Rows from block 2 of a small segmentation model, named by matrix and row number. Rows with one number belong to one channel. Each number is 128 + 24 x the weight over its row's rms, rounded and kept within 0 to 255. All counts start at 0. Numbers have three digits each. After the name is the row's rms in percent of the matrix's.
After each channel's rows are labels from the 100 images, of 14976, where the channel reaches its highest value: "strongest on" is what is common among them. Only what is clearly more common there than usual is listed. The data: Sentinel-2 satellite tiles (TerraMesh).
# convs0: first 3x3 conv (model.enc.1.0.convs.0.weight, 128x128x3x3, each kernel summed), inputs 0-63
# convs1: second 3x3 conv (model.enc.1.0.convs.1.weight, 128x128x3x3, transposed, each kernel summed), outputs 0-63

convs0.86 103:139130155171135098115121107103095109140168141085170134087134100118124106175155147136135122154168110164068152124127112106127148139143106093143135132115122164110157142110142098147130100140132139
convs1.86 104:159106095107129121102095131190144151169120122117114079158145127126123112139120078115152099082131139136117160173124131128123101111180121151123127132152100133130096134106139147083099102147136127
strongest on: snow or ice; main land cover: snow or ice

convs0.14 127:072103127151158097111139122117150136134132120155133126080143148113106139104109100159169131143136121128139140113136156158136099083157097132135126142113138074114118145105152064135077085111096047
convs1.14 116:126125127112140143119138099126122127163131142177116124110157100099141170158142134106112112112117111147116159144118094139117117132189145121181161134153159129129140129107095111087112196141102125
strongest on: snow or ice

convs0.27 112:144112113110190119137101093113132126141124106149106137138144133139110131105145126135139079168103108146114119121130104141117109108136164124150121135123116157124152129111150153166132104135121111
convs1.27 103:129101170150126131128102129121094123149165122154110148082105108115123129174102157101117110142161173104099081116123145116099130101150132177105093097143128104154091162140097119135156137129112140
strongest on: built area; crops; main land cover: crops; main land cover: built area

convs0.2 090:124126152165107145132097089143175119160128125123134098149144102122130134142109130137125115130114122127078136125143153083123118126063098148182144167131128147169152149142156139114153117092151167
convs1.2 081:137128166113119140152084173166083132146165088134154106111106125131089108136135103120124131135083111135149098129119157131118132114146094121112111118134105168115076080146108139088113130131119114
strongest on: snow or ice; main land cover: snow or ice

convs0.87 093:119136106123154148095150062144139132154108130096158140166141145095092145112111150143123147093120159117085146129118136113130097150134129135142112100158137067099087151111111120074155134112139125
convs1.87 085:149137137137092126163170130135088124135144106170160163149152118165151143141127141131142069153157094068117136109104140140124121144164149128116151141121112148117193100154176150168108140118139122
strongest on: snow or ice; main land cover: snow or ice

convs0.49 070:134097161154141103161152142131178094114123173142135147099124141133111092080142171183132119116164139117139151114103108122117083120168139177138108127136110126132137189108101155107152078107111128
convs1.49 120:159182131128111151107129143155123177137100115078068134147136152106147143141144156115107144128089105154150091113117145182191152144132128129095132097130126124125108134154153143096137086142148103
strongest on: snow or ice

convs0.66 105:140117188072174109138139136124138109153137109101164133120121110120115111137121134126095137162117171126088106131107126171130146152136118139141125128106186122073154166103154150108060103127150134
convs1.66 091:151129113116125140108136136094109123115125152153134115132133158107124072116145106115109119148098104130121144170142156084142129124172113097143151128114069116160107149147138138150189145122091112
strongest on: snow or ice; main land cover: snow or ice

convs0.120 102:102093119116156125111136116125101099105130137128129105112118111102161100114103167120096153125147175140101153143101092089112159140108154134137104083105109138117123135174157162149161152112137140
convs1.120 093:133186088107164184150128127115147180126135131116114141127123135124112117132133104097134153125106130178122073099123143141164114191154105134126165138159103099164159115111136106082091131140118115
strongest on: snow or ice

convs0.56 077:137086083142072137115154128139136138113104114125116130135135123144162142111112082101151124106166109099182114119131115170101149130117109126075126180151138112129117171121088124112130097150116118
convs1.56 083:111114206144134112086125121129098050099104164132145156119124145112124140106150157117127125150147133158115159104126089056123125110106115107161129110141117122135135107120125138124130181101138129
strongest on: crops; built area; main land cover: crops

convs0.102 133:143134153121127115131103121151152145114116117090162105143117111150137155125147105155102144122103140080131123138139113116151155134135137094188124156111127134123134124139119176073157108129132091
convs1.102 120:119116137121115111138118128148140133108052105098110117114140158145136124101156109147129133125134135120180140143116147128108146114100100151153122091117111133112146132092127137135122137112113138
strongest on: snow or ice; main land cover: snow or ice

convs0.103 102:122095160111125073084098153112124127111090153085197164161123133140114095140101097113126126122157106121148124134122118143125157125123109126105134111121143134076141139084115104165115106098109098
convs1.103 090:149146141129102142103129138122149117127131071103129108136125147114137152108107154136126116089106124107062092140130109129094118111163115125115131135148114123214135091140161106127162171146104131
strongest on: snow or ice; main land cover: snow or ice

convs0.7 128:166150113147151120109067116124105137124134128113105178138084181130096106086091107106080145148068137114104146094118123107099165133107119121181144133160117139126150137110093140141141113131163119
convs1.7 120:145103123143101114146125106143145127126152107153084070174136120136107128126111125114156128125130137117070126143119116116149103124142140141119089135161130121142115144125095140171120152122094173
strongest on: snow or ice; main land cover: snow or ice

convs0.32 107:148107097138150096115121148148080144118173116089124161084144097125118110114109137139113126125144117109131099095085130116120190132129155139118115127109123101131088149084097129133095111136094125
convs1.32 103:155166109164164129112139155114155124120119157146102161125141163131124124121116141123139145146178155096087095132140156146197128130124132131095082124121131157145141139127127160111184147148107151
strongest on: snow or ice; main land cover: snow or ice

convs0.26 096:141102148155099128123106095129120112148151116109129055102159114146163128125130133139105132109143092172094105166125114103111124138154092189144115133170131156164127103126113140093085110160137117
convs1.26 115:120146122095069192138142135137146147121093166142157114116102128113166089098129137147147111100161163135085130178124109154168130157172098101155119152124137112116093113125100110179134117115144115
strongest on: snow or ice; main land cover: snow or ice

convs0.3 074:093118134147090124115141137141104125118112167115139133110148120085119115095105088195190134113083082098110143102138142151094162131129115148126159129159146163102147159116097163134142079082131131
convs1.3 089:165151139151106138094157140132118118147149113135144094090089148157104097118122168067156115156097133123151126169091133116144124120145122094130130135186150149170062127118132124099122134170154143
strongest on: snow or ice; main land cover: snow or ice

convs0.47 096:136131130137154125127139091123076098116106085145146096110100120143113103101152140089149155149140144144136121109152097134121139139120111093184126164136133129090168149079168062143150098097134053
convs1.47 103:136148109101112056134135144116157176139130142102174085132141135127120176117124128120108125168135123116098152128116160135141151089164151132123166090081108124167058135139100164142117118166125136
strongest on: snow or ice; main land cover: snow or ice

convs0.52 107:127128188096108124139145089103102092154079113123151125140102121122131099119149113134122155184151113146101152100108098131128146111097122132174101133118144114121134117113100133073173146145127145
convs1.52 113:155130140110095157139125125134158139115090128143157114161117188120105122100153121131115093145121131145141167103141124113135117156128089117139188113136111149123129119078144144109140133087148092
strongest on: snow or ice; main land cover: snow or ice

convs0.83 101:155114080106121108145147121122120164123108152125121107114119108177139131154084132125136098179102134148109139151116084113158089099156119149146151139151121145134171130117088118171137137135084108
convs1.83 106:132164149143149141154116118119142081142104107146126098126129143130117133103107129164121112133168131074073103184119114130158154121137119125149075121084121132142084110120123106146113128121110126
strongest on: crops; built area; main land cover: crops

convs0.23 081:120124157125116153116139151100125118134109106124116125156115121133115111105110143131077139135140133130105114110138193096143125104127118152138145210114103106172176145120125137117138140156135157
convs1.23 097:151111097129170137138122139139135147157125115119124098103116165141106106102164125129124155102062133168146122188121096161084102133143112108113159143129169149118058092136171106125124116108129104
strongest on: snow or ice; main land cover: snow or ice

convs0.42 098:115115147119135133136123101132114170176155122142148122113147154149133145142130108162112139131116111111129159111155077123142139149142119111110151120124108133143151160105123114131150127127162109
convs1.42 088:150144098161119107149103143141146114069142129156138113126192126140113152124170118112137119150125123136111191120096107095166121154118137155146084126122108093128154144100099131143101107142109145
strongest on: snow or ice

convs0.73 113:118139100154107113150085151172101127101139129102114131169149145113135120164160135109134106137137061121112089116166127117117098149120116098066176119136121111149078129103122109134114124144126118
convs1.73 099:140148101131140130113164137097133124162143134167166120144140159114128126160125098142121073127145161137142155095163171173107138130114145171111187163141171146128152161136134132128099143134139176
strongest on: snow or ice; main land cover: snow or ice

convs0.51 089:084086115083117146131115118141136117133105111160133116133121131095118069147115114109116155129129134108134178117152131137126118116178125131128111128106128137127122133104173166104150146132132117
convs1.51 087:145122133094085103108143120132110138149107103119122164112127104123127110124132144150149156117149138144138152155132118124132116102103161148147169151092124146133166150110130080160131103099135097
strongest on: crops; built area; main land cover: crops

convs0.94 107:107133159113154111099101168131172134146106157119224143113163122123131147147160090172152139128149103110135167130135129160133109125176106151102162146105122123101142131134129111101133127131099107
convs1.94 121:138180135098151120124145108191118107124084091162129136139137146120143142144183087114148170128147107131110169124111125106177160134156158092120156104137160113131125118083176099149133129106121110
strongest on: snow or ice; main land cover: snow or ice

convs0.13 092:141145112107145111105078119111135133144124133116167133142128117094092152104140127134126114096136132132109142076149164129107117143110129156143133073131126115114058136123134110132119096125124132
convs1.13 091:137096181110124158166128090151165104121150139139128131149151124101175129160122095072136177133154154108113150131139111100122158128133159104139123150128124104152166134156153104156137163151119153
strongest on: snow or ice; main land cover: snow or ice

convs0.31 076:113112134148134139125128154123132127140136157102127138094146119147100106114102110090131143089153058117115128163162166096133186121151108132091119131123151150137124120124080142098109124135115109
convs1.31 074:119105180123120119110105084138116107110102126118165093107121195125151163102164127099104122138122103119146138109129154113137100144100142121140109163149076133150127128150093085135142148114098158
strongest on: crops; built area; main land cover: crops

convs0.61 117:146132127106182130102124167104131114149089085154124131069129136167115122091148104132123097157150127138110113168141101145082122094087157146184102102130120146118150158145136118164144117108179094
convs1.61 114:126106107131128105157128120125123142121123109112085112157107145114095113165090125104143120163120074120172108136132163121123103128094099141218125150102147105118084111116097118153118146164105146
strongest on: snow or ice; main land cover: snow or ice

convs0.62 121:165126091114108091144168097165156131150086127133124124115114045114096149100122112114116140110174100121111120133132152144110116105115138128118116156121161121144116152143125128151168176112134138
convs1.62 129:103140094137099108113121089060091109113202089109122115090127116118120140106119151130120143143109152151101127126098130117119106141114124133140099132089112107128177111115103115169102077127127117
strongest on: crops; built area; clouds; main land cover: built area