From a checkpoint of a small segmentation model: batches of 128.
Rows from block 13 of a small segmentation model, named by matrix and row number. Rows with one number belong to one channel. Each number is 50 + 15 x the weight over its row's rms, rounded and kept within 0 to 99. All counts start at 0.
After each channel's rows are labels from the 100 images, of 14976, where the channel reaches its highest value: "peak on" is the class under the peak. Only what is clearly more common there than usual is listed. The data: Sentinel-2 satellite tiles (TerraMesh).
# convs0: first 3x3 conv (model.decb.1.0.convs.0.weight, 128x256x3x3, each kernel summed), inputs 0-51
# convs1: second 3x3 conv (model.decb.1.0.convs.1.weight, 128x128x3x3, transposed, each kernel summed), outputs 0-42

convs0.52:52 44 51 61 44 38 46 29 60 63 26 63 39 53 37 64 80 73 52 59 80 36 68 48 48 46 78 32 28 63 61 46 48 62 63 47 51 31 56 36 49 40 35 58 52 52 67 82 58 45 47 45
convs1.52:35 55 53 43 62 74 48 49 67 30 61 61 44 51 63 30 57 46 52 46 58 46 58 56 72 25 29 85 37 43 44 58 43 26 26 49 56 61 28 44 78 50 45
peak on: water; snow or ice

convs0.34:50 62 35 50 28 31 50 56 44 59 23 36 31 66 44 60 36 55 35 51 60 32 49 47 55 72 29 58 61 53 32 49 56 29 57 46 43 67 50 57 57 41 33 72 65 52 44 60 55 47 63 33
convs1.34:56 55 55 50 56 60 28 47 38 80 49 52 36 57 43 49 69 71 35 24 46 48 60 48 54 64 73 48 56 26 47 56 53 95 69 55 70 23 62 43 55 51 57
peak on: snow or ice

convs0.127:50 46 63 39 30 42 57 56 42 57 31 56 51 53 47 50 64 41 41 49 61 39 55 51 66 39 33 44 47 24 44 42 38 49 33 51 48 45 31 56 72 59 60 54 51 58 57 54 31 51 41 47
convs1.127:72 56 54 34 57 31 55 32 49 89 55 37 53 68 47 60 49 46 53 38 44 48 52 21 35 47 66 71 38 34 52 72 25 47 57 55 40 61 13 31 34 32 45
peak on: crops

convs0.125:49 32 65 57 55 48 29 45 50 62 62 57 49 47 63 46 58 61 63 42 51 61 63 42 44 50 52 34 42 31 37 47 45 43 63 34 58 61 45 60 49 29 49 48 47 59 66 48 39 63 51 61
convs1.125:15 31 33 40 24 55 48 68 48 22 63 53 68 28 39 52 44 35 35 53 41 38 53 59 52 33 48 45 38 57 59 63 54 10 37 42 46 42 38 51 41 45 51
peak on: crops

convs0.77:26 56 61 46 30 50 62 55 49 51 53 45 54 40 66 49 50 64 24 55 53 48 52 43 54 66 44 30 35 70 39 69 66 49 60 53 43 44 56 60 38 44 63 60 55 60 64 44 45 52 39 50
convs1.77:45 56 11 38 51 44 68 49 43 46 46 44 13 46 26 34 66 61 49 57 41 59 36 42 42 76 55 30 38 47 77 37 81 06 40 42 65 38 75 68 59 54 35
peak on: built area

convs0.63:53 40 67 38 74 61 50 29 57 73 51 19 48 33 55 60 68 20 37 88 65 48 67 58 85 64 41 79 56 81 53 40 52 38 58 44 55 48 61 54 50 48 53 65 64 68 50 22 59 43 54 45
convs1.63:60 37 68 57 47 41 46 48 66 46 25 73 58 64 49 50 63 65 58 56 37 47 51 63 33 67 30 66 43 35 61 63 38 33 63 45 56 53 60 58 68 46 42
peak on: built area

convs0.90:68 38 59 50 52 68 43 36 54 56 40 45 48 45 56 64 46 41 63 41 48 75 62 52 68 61 41 42 48 52 54 73 61 49 57 42 39 38 62 58 36 60 65 57 60 54 62 55 55 47 53 32
convs1.90:56 70 72 43 33 43 40 42 58 60 42 72 47 60 36 59 56 50 62 85 50 37 43 61 57 91 57 28 45 53 29 34 24 52 80 28 40 40 62 68 99 43 34
peak on: built area

convs0.56:53 56 56 43 21 45 52 64 33 52 65 62 73 42 47 59 47 46 42 49 54 63 36 71 44 64 59 40 39 59 57 23 50 41 53 59 44 49 62 48 47 40 42 33 40 38 42 62 67 46 43 55
convs1.56:37 74 91 40 60 52 51 53 61 49 48 45 66 44 52 66 49 64 51 48 51 26 50 13 33 50 77 46 44 43 37 61 61 21 80 48 35 55 31 56 75 70 37
peak on: crops

convs0.89:41 50 35 43 35 66 59 51 53 41 41 43 54 48 59 66 46 21 42 44 70 65 67 81 27 51 41 71 62 59 61 64 54 42 48 44 60 45 52 45 54 38 51 55 57 38 38 57 49 27 67 42
convs1.89:67 52 54 74 51 38 61 51 57 40 40 26 83 54 44 30 52 34 62 54 45 53 55 37 56 66 42 50 47 43 27 58 57 17 22 35 42 44 49 48 44 43 87
peak on: clouds

convs0.27:53 69 86 52 49 41 58 49 43 49 49 48 66 38 64 50 53 75 49 35 51 67 65 64 32 30 52 53 58 41 26 49 54 56 34 59 24 48 58 41 45 47 73 44 41 16 37 68 37 46 63 59
convs1.27:17 50 48 33 58 18 41 38 31 50 56 54 73 77 78 37 37 40 33 43 55 40 42 56 66 54 49 50 40 39 69 42 47 48 58 31 48 54 42 53 45 39 71
peak on: snow or ice

convs0.120:74 48 83 50 26 42 49 74 44 53 26 33 50 63 56 62 62 69 39 46 48 64 67 61 42 24 47 52 32 14 80 35 57 43 62 68 40 31 51 41 48 57 59 55 65 42 64 55 55 45 54 55
convs1.120:39 69 52 46 78 44 52 56 65 52 28 76 60 60 35 41 51 33 41 84 56 27 65 48 55 39 42 51 51 50 47 68 79 26 49 31 51 56 32 50 62 24 52
peak on: water

convs0.126:44 50 40 42 82 54 37 39 56 60 58 54 77 78 77 53 73 32 52 29 50 31 62 47 56 23 64 84 52 66 59 54 34 46 44 63 38 48 57 49 41 66 46 58 19 84 40 67 52 49 51 44
convs1.126:30 54 47 36 64 20 58 30 55 74 45 99 52 58 76 38 52 46 62 46 72 52 54 34 41 55 35 83 28 26 40 39 44 63 51 43 72 30 28 55 19 26 52
peak on: water

convs0.59:43 41 48 49 33 70 46 45 56 43 56 42 52 44 23 64 73 44 59 58 58 58 41 35 63 41 49 40 38 29 36 55 61 18 54 66 42 55 70 40 50 57 42 54 16 68 28 54 54 51 60 64
convs1.59:58 40 40 56 37 33 60 53 41 47 60 32 48 36 49 48 79 44 34 37 58 66 44 40 28 42 51 35 37 49 78 38 72 46 31 49 54 98 47 60 32 61 30
peak on: crops; snow or ice

convs0.103:76 54 48 43 53 22 58 57 48 48 44 37 46 56 47 38 52 63 73 55 54 65 83 54 32 66 55 69 61 50 70 72 41 38 45 42 60 47 42 61 49 59 79 56 26 67 65 53 36 42 54 53
convs1.103:48 43 64 56 63 45 45 39 58 46 61 44 61 55 44 63 57 59 44 54 71 54 42 41 56 64 45 60 43 31 58 51 22 57 63 52 61 40 62 60 64 46 29
peak on: built area

convs0.49:61 55 50 39 35 61 46 48 73 62 60 41 70 36 33 41 58 33 52 39 60 45 51 44 27 54 52 50 63 68 66 47 22 22 63 32 22 50 72 44 32 34 61 52 45 46 65 52 55 55 55 52
convs1.49:40 74 57 42 64 32 26 57 48 59 60 31 62 36 58 39 47 36 52 51 43 53 63 61 69 55 62 59 42 71 44 52 69 46 46 34 37 50 89 51 71 48 63
peak on: clouds

convs0.118:58 64 46 63 34 72 51 91 45 81 58 52 72 64 41 47 60 56 36 44 26 46 70 74 69 61 62 60 50 50 61 41 37 25 57 37 25 49 47 62 41 54 60 34 58 52 46 65 87 76 51 57
convs1.118:40 15 38 61 32 77 42 55 45 70 77 16 51 55 56 40 61 51 31 39 63 62 48 59 63 46 58 55 50 33 70 49 49 41 73 23 36 64 57 40 62 93 23
peak on: snow or ice

convs0.2:59 27 65 45 45 52 35 35 55 76 60 50 52 61 51 38 67 44 59 45 67 56 42 48 33 38 24 41 58 57 68 52 57 46 63 90 21 48 69 52 55 48 70 42 81 45 39 40 44 47 28 36
convs1.2:34 40 37 38 72 68 48 59 36 82 33 30 33 55 45 40 61 73 29 43 57 64 56 42 60 39 81 55 67 45 61 39 56 32 80 51 68 47 61 61 55 59 49
peak on: snow or ice

convs0.3:52 37 58 31 49 54 51 52 47 71 73 57 51 32 57 47 52 46 43 65 46 51 50 65 47 68 43 68 65 51 61 26 48 45 86 58 46 48 31 28 47 44 45 17 64 52 25 56 47 63 64 52
convs1.3:69 83 58 44 57 44 38 64 54 43 33 79 49 70 56 41 71 75 52 55 39 37 58 52 48 20 23 49 42 37 31 47 31 86 54 63 38 41 44 52 44 41 57
peak on: flooded vegetation

convs0.12:48 44 60 35 62 56 58 33 38 41 30 60 43 39 45 48 26 47 38 76 46 48 37 16 58 33 58 54 61 33 50 34 31 39 31 46 54 32 77 56 63 34 61 57 75 24 44 40 42 37 19 34
convs1.12:62 35 59 60 33 09 51 18 56 74 27 65 40 61 44 37 42 60 37 39 50 54 50 66 61 55 36 34 28 42 60 36 59 41 57 43 30 56 51 55 55 40 34
peak on: snow or ice

convs0.85:40 42 71 59 69 40 75 51 42 41 65 41 51 55 53 57 52 67 50 61 54 46 46 38 60 23 34 42 44 59 77 64 40 54 56 56 70 49 56 45 61 48 25 43 55 63 44 65 63 40 57 46
convs1.85:48 52 56 61 38 66 27 50 34 26 31 41 70 88 54 45 17 33 46 62 31 55 40 44 61 71 33 71 52 73 62 62 36 27 41 57 37 51 58 31 54 40 37
peak on: built area

convs0.15:30 62 56 44 56 42 42 47 54 56 36 14 53 40 39 50 65 44 48 36 44 57 51 28 40 50 24 65 59 44 60 40 40 44 72 58 41 60 61 45 50 47 43 45 88 52 26 57 38 38 78 31
convs1.15:55 51 45 70 44 59 55 53 68 61 49 34 62 32 46 46 51 41 63 46 63 49 31 78 52 54 09 83 54 61 68 42 56 74 24 38 50 72 49 51 28 51 69
peak on: flooded vegetation

convs0.122:50 47 63 61 75 63 57 53 56 67 48 63 67 43 58 59 57 48 48 64 61 75 65 63 68 33 51 53 52 63 52 73 70 46 49 47 33 52 44 41 36 57 55 25 54 67 57 51 74 56 44 24
convs1.122:45 37 56 48 61 40 81 58 40 43 65 61 58 44 77 52 44 55 66 17 50 29 57 33 47 50 26 56 41 23 32 42 47 40 61 31 30 23 39 41 33 19 71
peak on: clouds; built area

convs0.54:30 50 22 65 32 66 67 37 67 30 45 51 57 34 36 52 62 52 36 56 44 76 70 48 35 56 48 35 66 67 24 17 41 48 73 37 66 65 59 50 42 19 55 74 79 72 56 43 53 29 58 50
convs1.54:52 54 27 50 29 41 45 56 60 30 70 70 69 71 38 41 38 47 53 68 52 50 54 38 44 73 79 97 38 23 58 67 50 41 40 50 60 38 37 29 42 51 14
peak on: crops; built area

convs0.73:32 59 40 35 60 64 54 42 54 54 49 74 59 48 51 46 50 64 61 73 57 47 55 58 44 41 41 15 52 48 42 46 45 46 57 39 53 46 55 39 45 43 39 78 63 49 41 67 52 70 55 64
convs1.73:32 56 27 24 67 47 38 69 26 42 70 38 45 46 40 54 27 46 47 10 50 50 33 33 69 26 45 45 54 51 56 42 62 41 64 45 22 41 26 44 44 73 70
peak on: crops

convs0.107:52 37 36 55 33 72 75 47 49 39 49 58 62 42 47 54 60 58 54 59 52 51 63 34 56 60 27 42 57 36 61 51 44 19 51 47 34 59 55 49 39 41 42 67 62 60 70 44 61 38 57 49
convs1.107:45 43 46 55 42 41 72 61 70 34 73 41 54 50 75 45 52 66 61 40 47 77 61 51 54 27 24 86 48 63 65 55 44 05 43 32 36 45 57 62 37 43 41
peak on: water

convs0.96:34 24 71 72 44 55 42 21 45 52 41 52 60 50 42 62 59 57 27 55 34 55 40 72 41 42 51 42 29 47 58 62 27 36 58 52 60 64 66 53 51 40 76 40 73 44 44 54 59 50 72 54
convs1.96:55 44 65 35 68 49 51 36 44 52 33 38 52 21 44 38 31 54 60 80 64 79 52 47 33 41 51 56 58 50 64 56 53 65 46 68 47 51 66 49 48 19 47
peak on: built area; snow or ice

convs0.6:19 49 69 24 37 59 63 22 42 37 53 83 22 34 66 75 54 57 51 53 50 66 68 42 53 54 50 82 48 73 39 27 67 42 44 35 65 37 58 37 30 52 63 49 40 69 47 23 34 59 49 35
convs1.6:64 30 42 42 96 39 57 67 46 53 47 64 45 75 30 59 39 49 60 50 45 40 57 34 51 53 23 60 44 83 47 32 27 44 70 70 44 57 16 70 33 56 55
peak on: water

convs0.46:42 57 57 52 28 32 64 58 54 35 56 37 48 27 57 42 37 40 68 51 38 34 49 44 45 86 43 46 54 51 66 35 45 32 48 46 50 44 42 37 32 90 49 57 36 47 72 45 29 61 40 40
convs1.46:33 39 30 66 70 51 49 67 66 52 67 44 27 61 41 23 34 42 44 61 51 51 53 57 48 47 71 27 48 57 55 55 49 55 68 52 80 33 75 71 49 69 69
peak on: trees

convs0.7:54 45 66 57 63 61 53 41 49 60 38 65 34 61 45 64 61 58 46 39 74 43 55 59 40 65 53 69 40 60 66 25 45 46 32 37 37 47 58 61 68 48 49 47 61 41 56 59 36 58 49 47
convs1.7:55 52 72 46 59 51 39 59 67 18 53 70 71 68 55 75 36 48 50 43 51 67 73 30 31 27 47 60 65 61 45 67 26 44 31 53 51 32 26 62 38 59 63
peak on: snow or ice

convs0.80:51 41 41 59 43 21 62 55 48 41 49 38 46 57 47 66 26 43 51 45 42 38 43 53 46 52 33 50 40 68 74 53 51 56 57 49 35 47 31 52 67 47 34 53 36 54 71 39 54 69 63 34
convs1.80:53 47 28 53 46 73 47 51 38 45 52 57 41 45 62 54 68 45 58 52 26 65 58 48 41 40 54 60 62 56 63 45 82 24 41 82 59 83 52 51 31 34 27
peak on: crops

convs0.123:34 36 48 39 46 50 55 21 59 58 38 41 63 47 46 63 52 44 44 31 64 47 74 55 55 23 55 44 59 39 64 53 57 46 55 59 80 68 68 54 53 40 37 59 55 24 68 46 30 56 34 53
convs1.123:56 76 46 41 57 38 46 45 62 37 15 62 74 63 47 59 66 38 60 42 56 32 41 80 56 27 41 80 52 87 37 39 43 79 40 50 36 63 52 61 51 34 44
peak on: snow or ice

convs0.10:48 74 48 46 47 55 51 31 46 38 45 34 41 49 56 58 24 59 34 52 45 48 40 57 36 30 47 35 62 55 28 58 61 44 40 63 53 63 41 49 65 44 69 65 57 49 60 42 52 21 49 30
convs1.10:30 43 62 36 65 33 63 54 35 45 24 49 50 57 56 36 55 45 62 08 56 44 50 66 25 49 44 56 34 31 59 11 52 30 35 51 49 72 49 20 29 31 37
peak on: snow or ice

convs0.108:51 60 44 74 48 35 90 44 62 61 50 51 61 44 57 50 55 49 41 57 68 49 68 44 60 59 33 33 41 26 56 66 51 38 43 34 48 50 47 47 34 53 50 37 55 67 61 61 31 65 66 36
convs1.108:12 67 41 50 68 52 75 36 61 43 44 56 54 38 75 60 48 56 52 66 49 42 83 38 66 39 62 56 41 47 23 52 30 53 64 45 65 34 71 86 68 53 34
peak on: water

convs0.112:45 63 50 34 51 65 66 42 54 53 57 63 54 50 60 56 62 50 45 90 47 45 62 35 63 58 42 36 60 58 45 24 51 58 50 46 38 45 46 55 46 48 57 50 42 47 41 35 50 38 68 55
convs1.112:48 23 50 30 60 25 53 38 30 58 52 56 25 72 58 35 45 67 47 51 34 56 36 52 47 40 33 65 33 58 57 58 46 38 47 47 56 68 36 67 12 28 72
peak on: built area

convs0.5:62 55 54 46 41 48 48 61 39 56 50 62 76 36 40 48 63 55 86 58 51 37 74 42 38 63 47 63 47 54 61 60 32 31 45 48 59 53 26 65 68 37 56 65 37 48 58 42 42 46 49 26
convs1.5:43 51 13 55 51 33 74 42 38 45 64 39 49 36 56 15 76 18 50 37 59 39 50 54 72 49 51 62 41 67 47 52 85 55 40 49 43 76 48 52 66 45 41
peak on: crops; built area

convs0.71:29 62 48 37 50 50 41 47 55 73 58 50 65 62 50 56 51 50 57 46 39 57 49 71 57 50 44 37 65 35 52 48 44 70 23 41 41 53 48 75 60 34 54 30 71 38 58 65 54 41 65 53
convs1.71:40 58 46 66 59 61 55 69 54 54 61 52 44 64 62 49 44 47 33 54 34 30 53 48 59 63 62 09 71 54 67 32 59 50 57 46 95 68 62 56 41 60 39
peak on: trees

convs0.67:41 54 41 61 59 44 23 44 17 91 37 51 35 49 70 72 53 42 38 45 49 42 53 40 44 73 63 50 39 59 51 48 35 50 51 54 58 48 41 48 54 62 30 62 57 52 34 60 41 61 53 49
convs1.67:68 40 77 46 49 61 61 39 49 44 51 39 66 44 49 50 46 51 50 49 48 68 41 35 50 70 62 60 50 23 54 56 28 47 48 35 52 57 50 44 43 44 44
peak on: built area

convs0.64:39 53 70 38 41 57 59 38 48 41 66 50 58 53 41 48 67 35 50 37 29 53 42 66 67 58 54 50 40 36 64 54 61 72 52 59 32 44 45 55 44 75 47 48 55 41 59 59 44 38 55 46
convs1.64:22 62 41 61 39 44 68 73 49 77 49 45 45 50 25 56 52 76 51 49 82 53 69 53 72 48 32 44 53 37 86 52 58 50 58 51 39 56 36 51 64 58 52
peak on: snow or ice

convs0.23:57 38 66 62 34 45 51 37 46 52 65 48 38 43 64 44 51 56 36 74 39 52 63 49 44 39 74 65 33 40 89 48 57 79 55 54 61 33 51 42 52 49 74 67 27 76 40 49 60 45 47 43
convs1.23:79 52 47 54 21 44 54 63 28 44 27 58 52 55 27 42 21 55 57 57 31 68 51 38 38 39 51 39 61 69 44 60 76 30 53 60 51 37 56 36 47 66 58
peak on: snow or ice

convs0.101:46 53 36 72 43 52 70 46 54 61 39 61 63 52 40 66 57 48 51 33 21 25 60 39 81 66 68 48 49 43 63 68 52 40 65 50 56 51 50 50 57 48 63 57 48 42 90 51 40 51 46 49
convs1.101:42 57 45 48 73 58 41 47 31 67 59 49 34 65 49 48 54 70 62 29 51 30 69 25 31 57 78 49 36 66 42 36 67 46 44 43 64 77 93 52 42 41 29
peak on: trees

convs0.50:72 32 66 57 35 63 67 52 56 56 39 23 47 33 49 40 29 77 62 93 49 59 45 34 63 38 38 49 44 17 65 57 53 40 33 55 37 59 83 56 41 56 48 34 40 53 44 28 43 41 30 55
convs1.50:49 68 31 49 51 26 37 54 40 43 31 74 41 47 26 41 33 37 53 85 43 37 30 88 69 59 45 19 39 34 71 28 34 38 59 57 77 60 37 58 73 52 77
peak on: crops

convs0.121:16 43 61 73 46 31 55 33 48 21 36 29 48 56 68 60 65 49 32 41 45 67 32 63 39 79 28 66 61 27 78 56 51 40 39 49 20 48 58 54 29 47 26 11 56 57 65 68 61 49 34 44
convs1.121:65 41 31 39 50 44 51 53 78 65 30 54 44 25 51 43 58 72 32 37 47 55 41 40 61 54 45 43 67 56 54 50 56 62 44 40 48 39 51 44 23 63 41
peak on: clouds

convs0.68:62 58 71 47 51 36 62 56 49 51 43 47 44 60 70 62 42 54 59 60 42 60 37 33 62 42 60 51 52 65 72 45 69 38 53 49 44 45 40 50 48 55 48 16 50 47 60 60 36 47 36 45
convs1.68:70 26 63 48 56 47 47 30 68 50 40 45 39 51 39 34 24 67 47 29 52 48 53 55 48 55 45 39 44 76 58 45 68 54 33 53 59 69 37 44 49 49 98
peak on: crops

convs0.37:34 43 45 58 38 59 59 55 48 88 53 78 58 54 52 72 44 61 43 54 55 36 53 52 47 64 36 36 49 78 48 46 32 62 31 47 48 44 78 34 53 34 51 59 37 60 48 34 61 40 43 44
convs1.37:46 69 71 59 27 43 44 45 44 37 32 54 34 45 45 46 26 36 76 43 61 49 26 54 29 66 58 36 52 65 63 37 70 73 37 61 83 67 73 60 59 45 38
peak on: flooded vegetation

convs0.93:62 62 47 66 40 65 52 35 38 38 61 47 44 50 56 57 44 46 64 62 39 50 54 52 37 53 63 70 46 60 40 44 46 36 63 34 39 43 42 45 50 38 47 66 45 40 45 42 32 24 30 56
convs1.93:40 36 58 37 51 59 70 32 53 69 49 30 38 23 71 38 33 31 52 40 73 25 69 50 55 65 51 64 42 41 42 60 60 62 54 52 58 46 60 56 51 57 44
peak on: snow or ice

convs0.111:48 60 58 53 49 62 70 38 56 66 35 28 55 59 65 59 26 59 44 31 37 51 61 60 57 52 57 54 60 47 43 61 51 74 36 48 38 51 55 52 45 59 49 65 46 40 69 50 65 40 65 39
convs1.111:48 52 40 50 43 50 55 53 30 43 67 58 53 26 37 74 45 70 33 48 33 28 41 46 44 48 63 22 59 60 41 63 73 40 70 40 53 36 23 52 67 41 80
peak on: clouds

convs0.47:56 52 36 34 48 43 47 34 92 36 60 47 42 42 58 69 50 53 63 48 46 43 29 38 22 46 37 99 71 58 52 60 36 67 48 40 54 32 45 67 55 43 59 67 68 37 47 59 50 53 42 39
convs1.47:36 62 44 61 60 49 15 43 69 42 35 42 68 52 48 37 62 58 52 66 62 49 43 47 41 31 65 51 47 24 65 52 57 19 42 52 53 45 62 54 54 27 50
peak on: water

convs0.95:37 35 48 58 60 69 41 58 53 56 48 54 61 77 62 62 51 48 31 28 63 51 43 48 29 52 42 55 62 38 37 38 36 62 65 68 57 47 38 47 42 49 52 40 75 41 40 59 71 36 54 26
convs1.95:26 29 58 56 28 81 53 47 40 61 55 49 42 56 34 40 41 66 47 31 52 52 42 27 54 25 45 42 44 49 58 52 42 60 80 50 63 41 63 44 72 51 62
peak on: snow or ice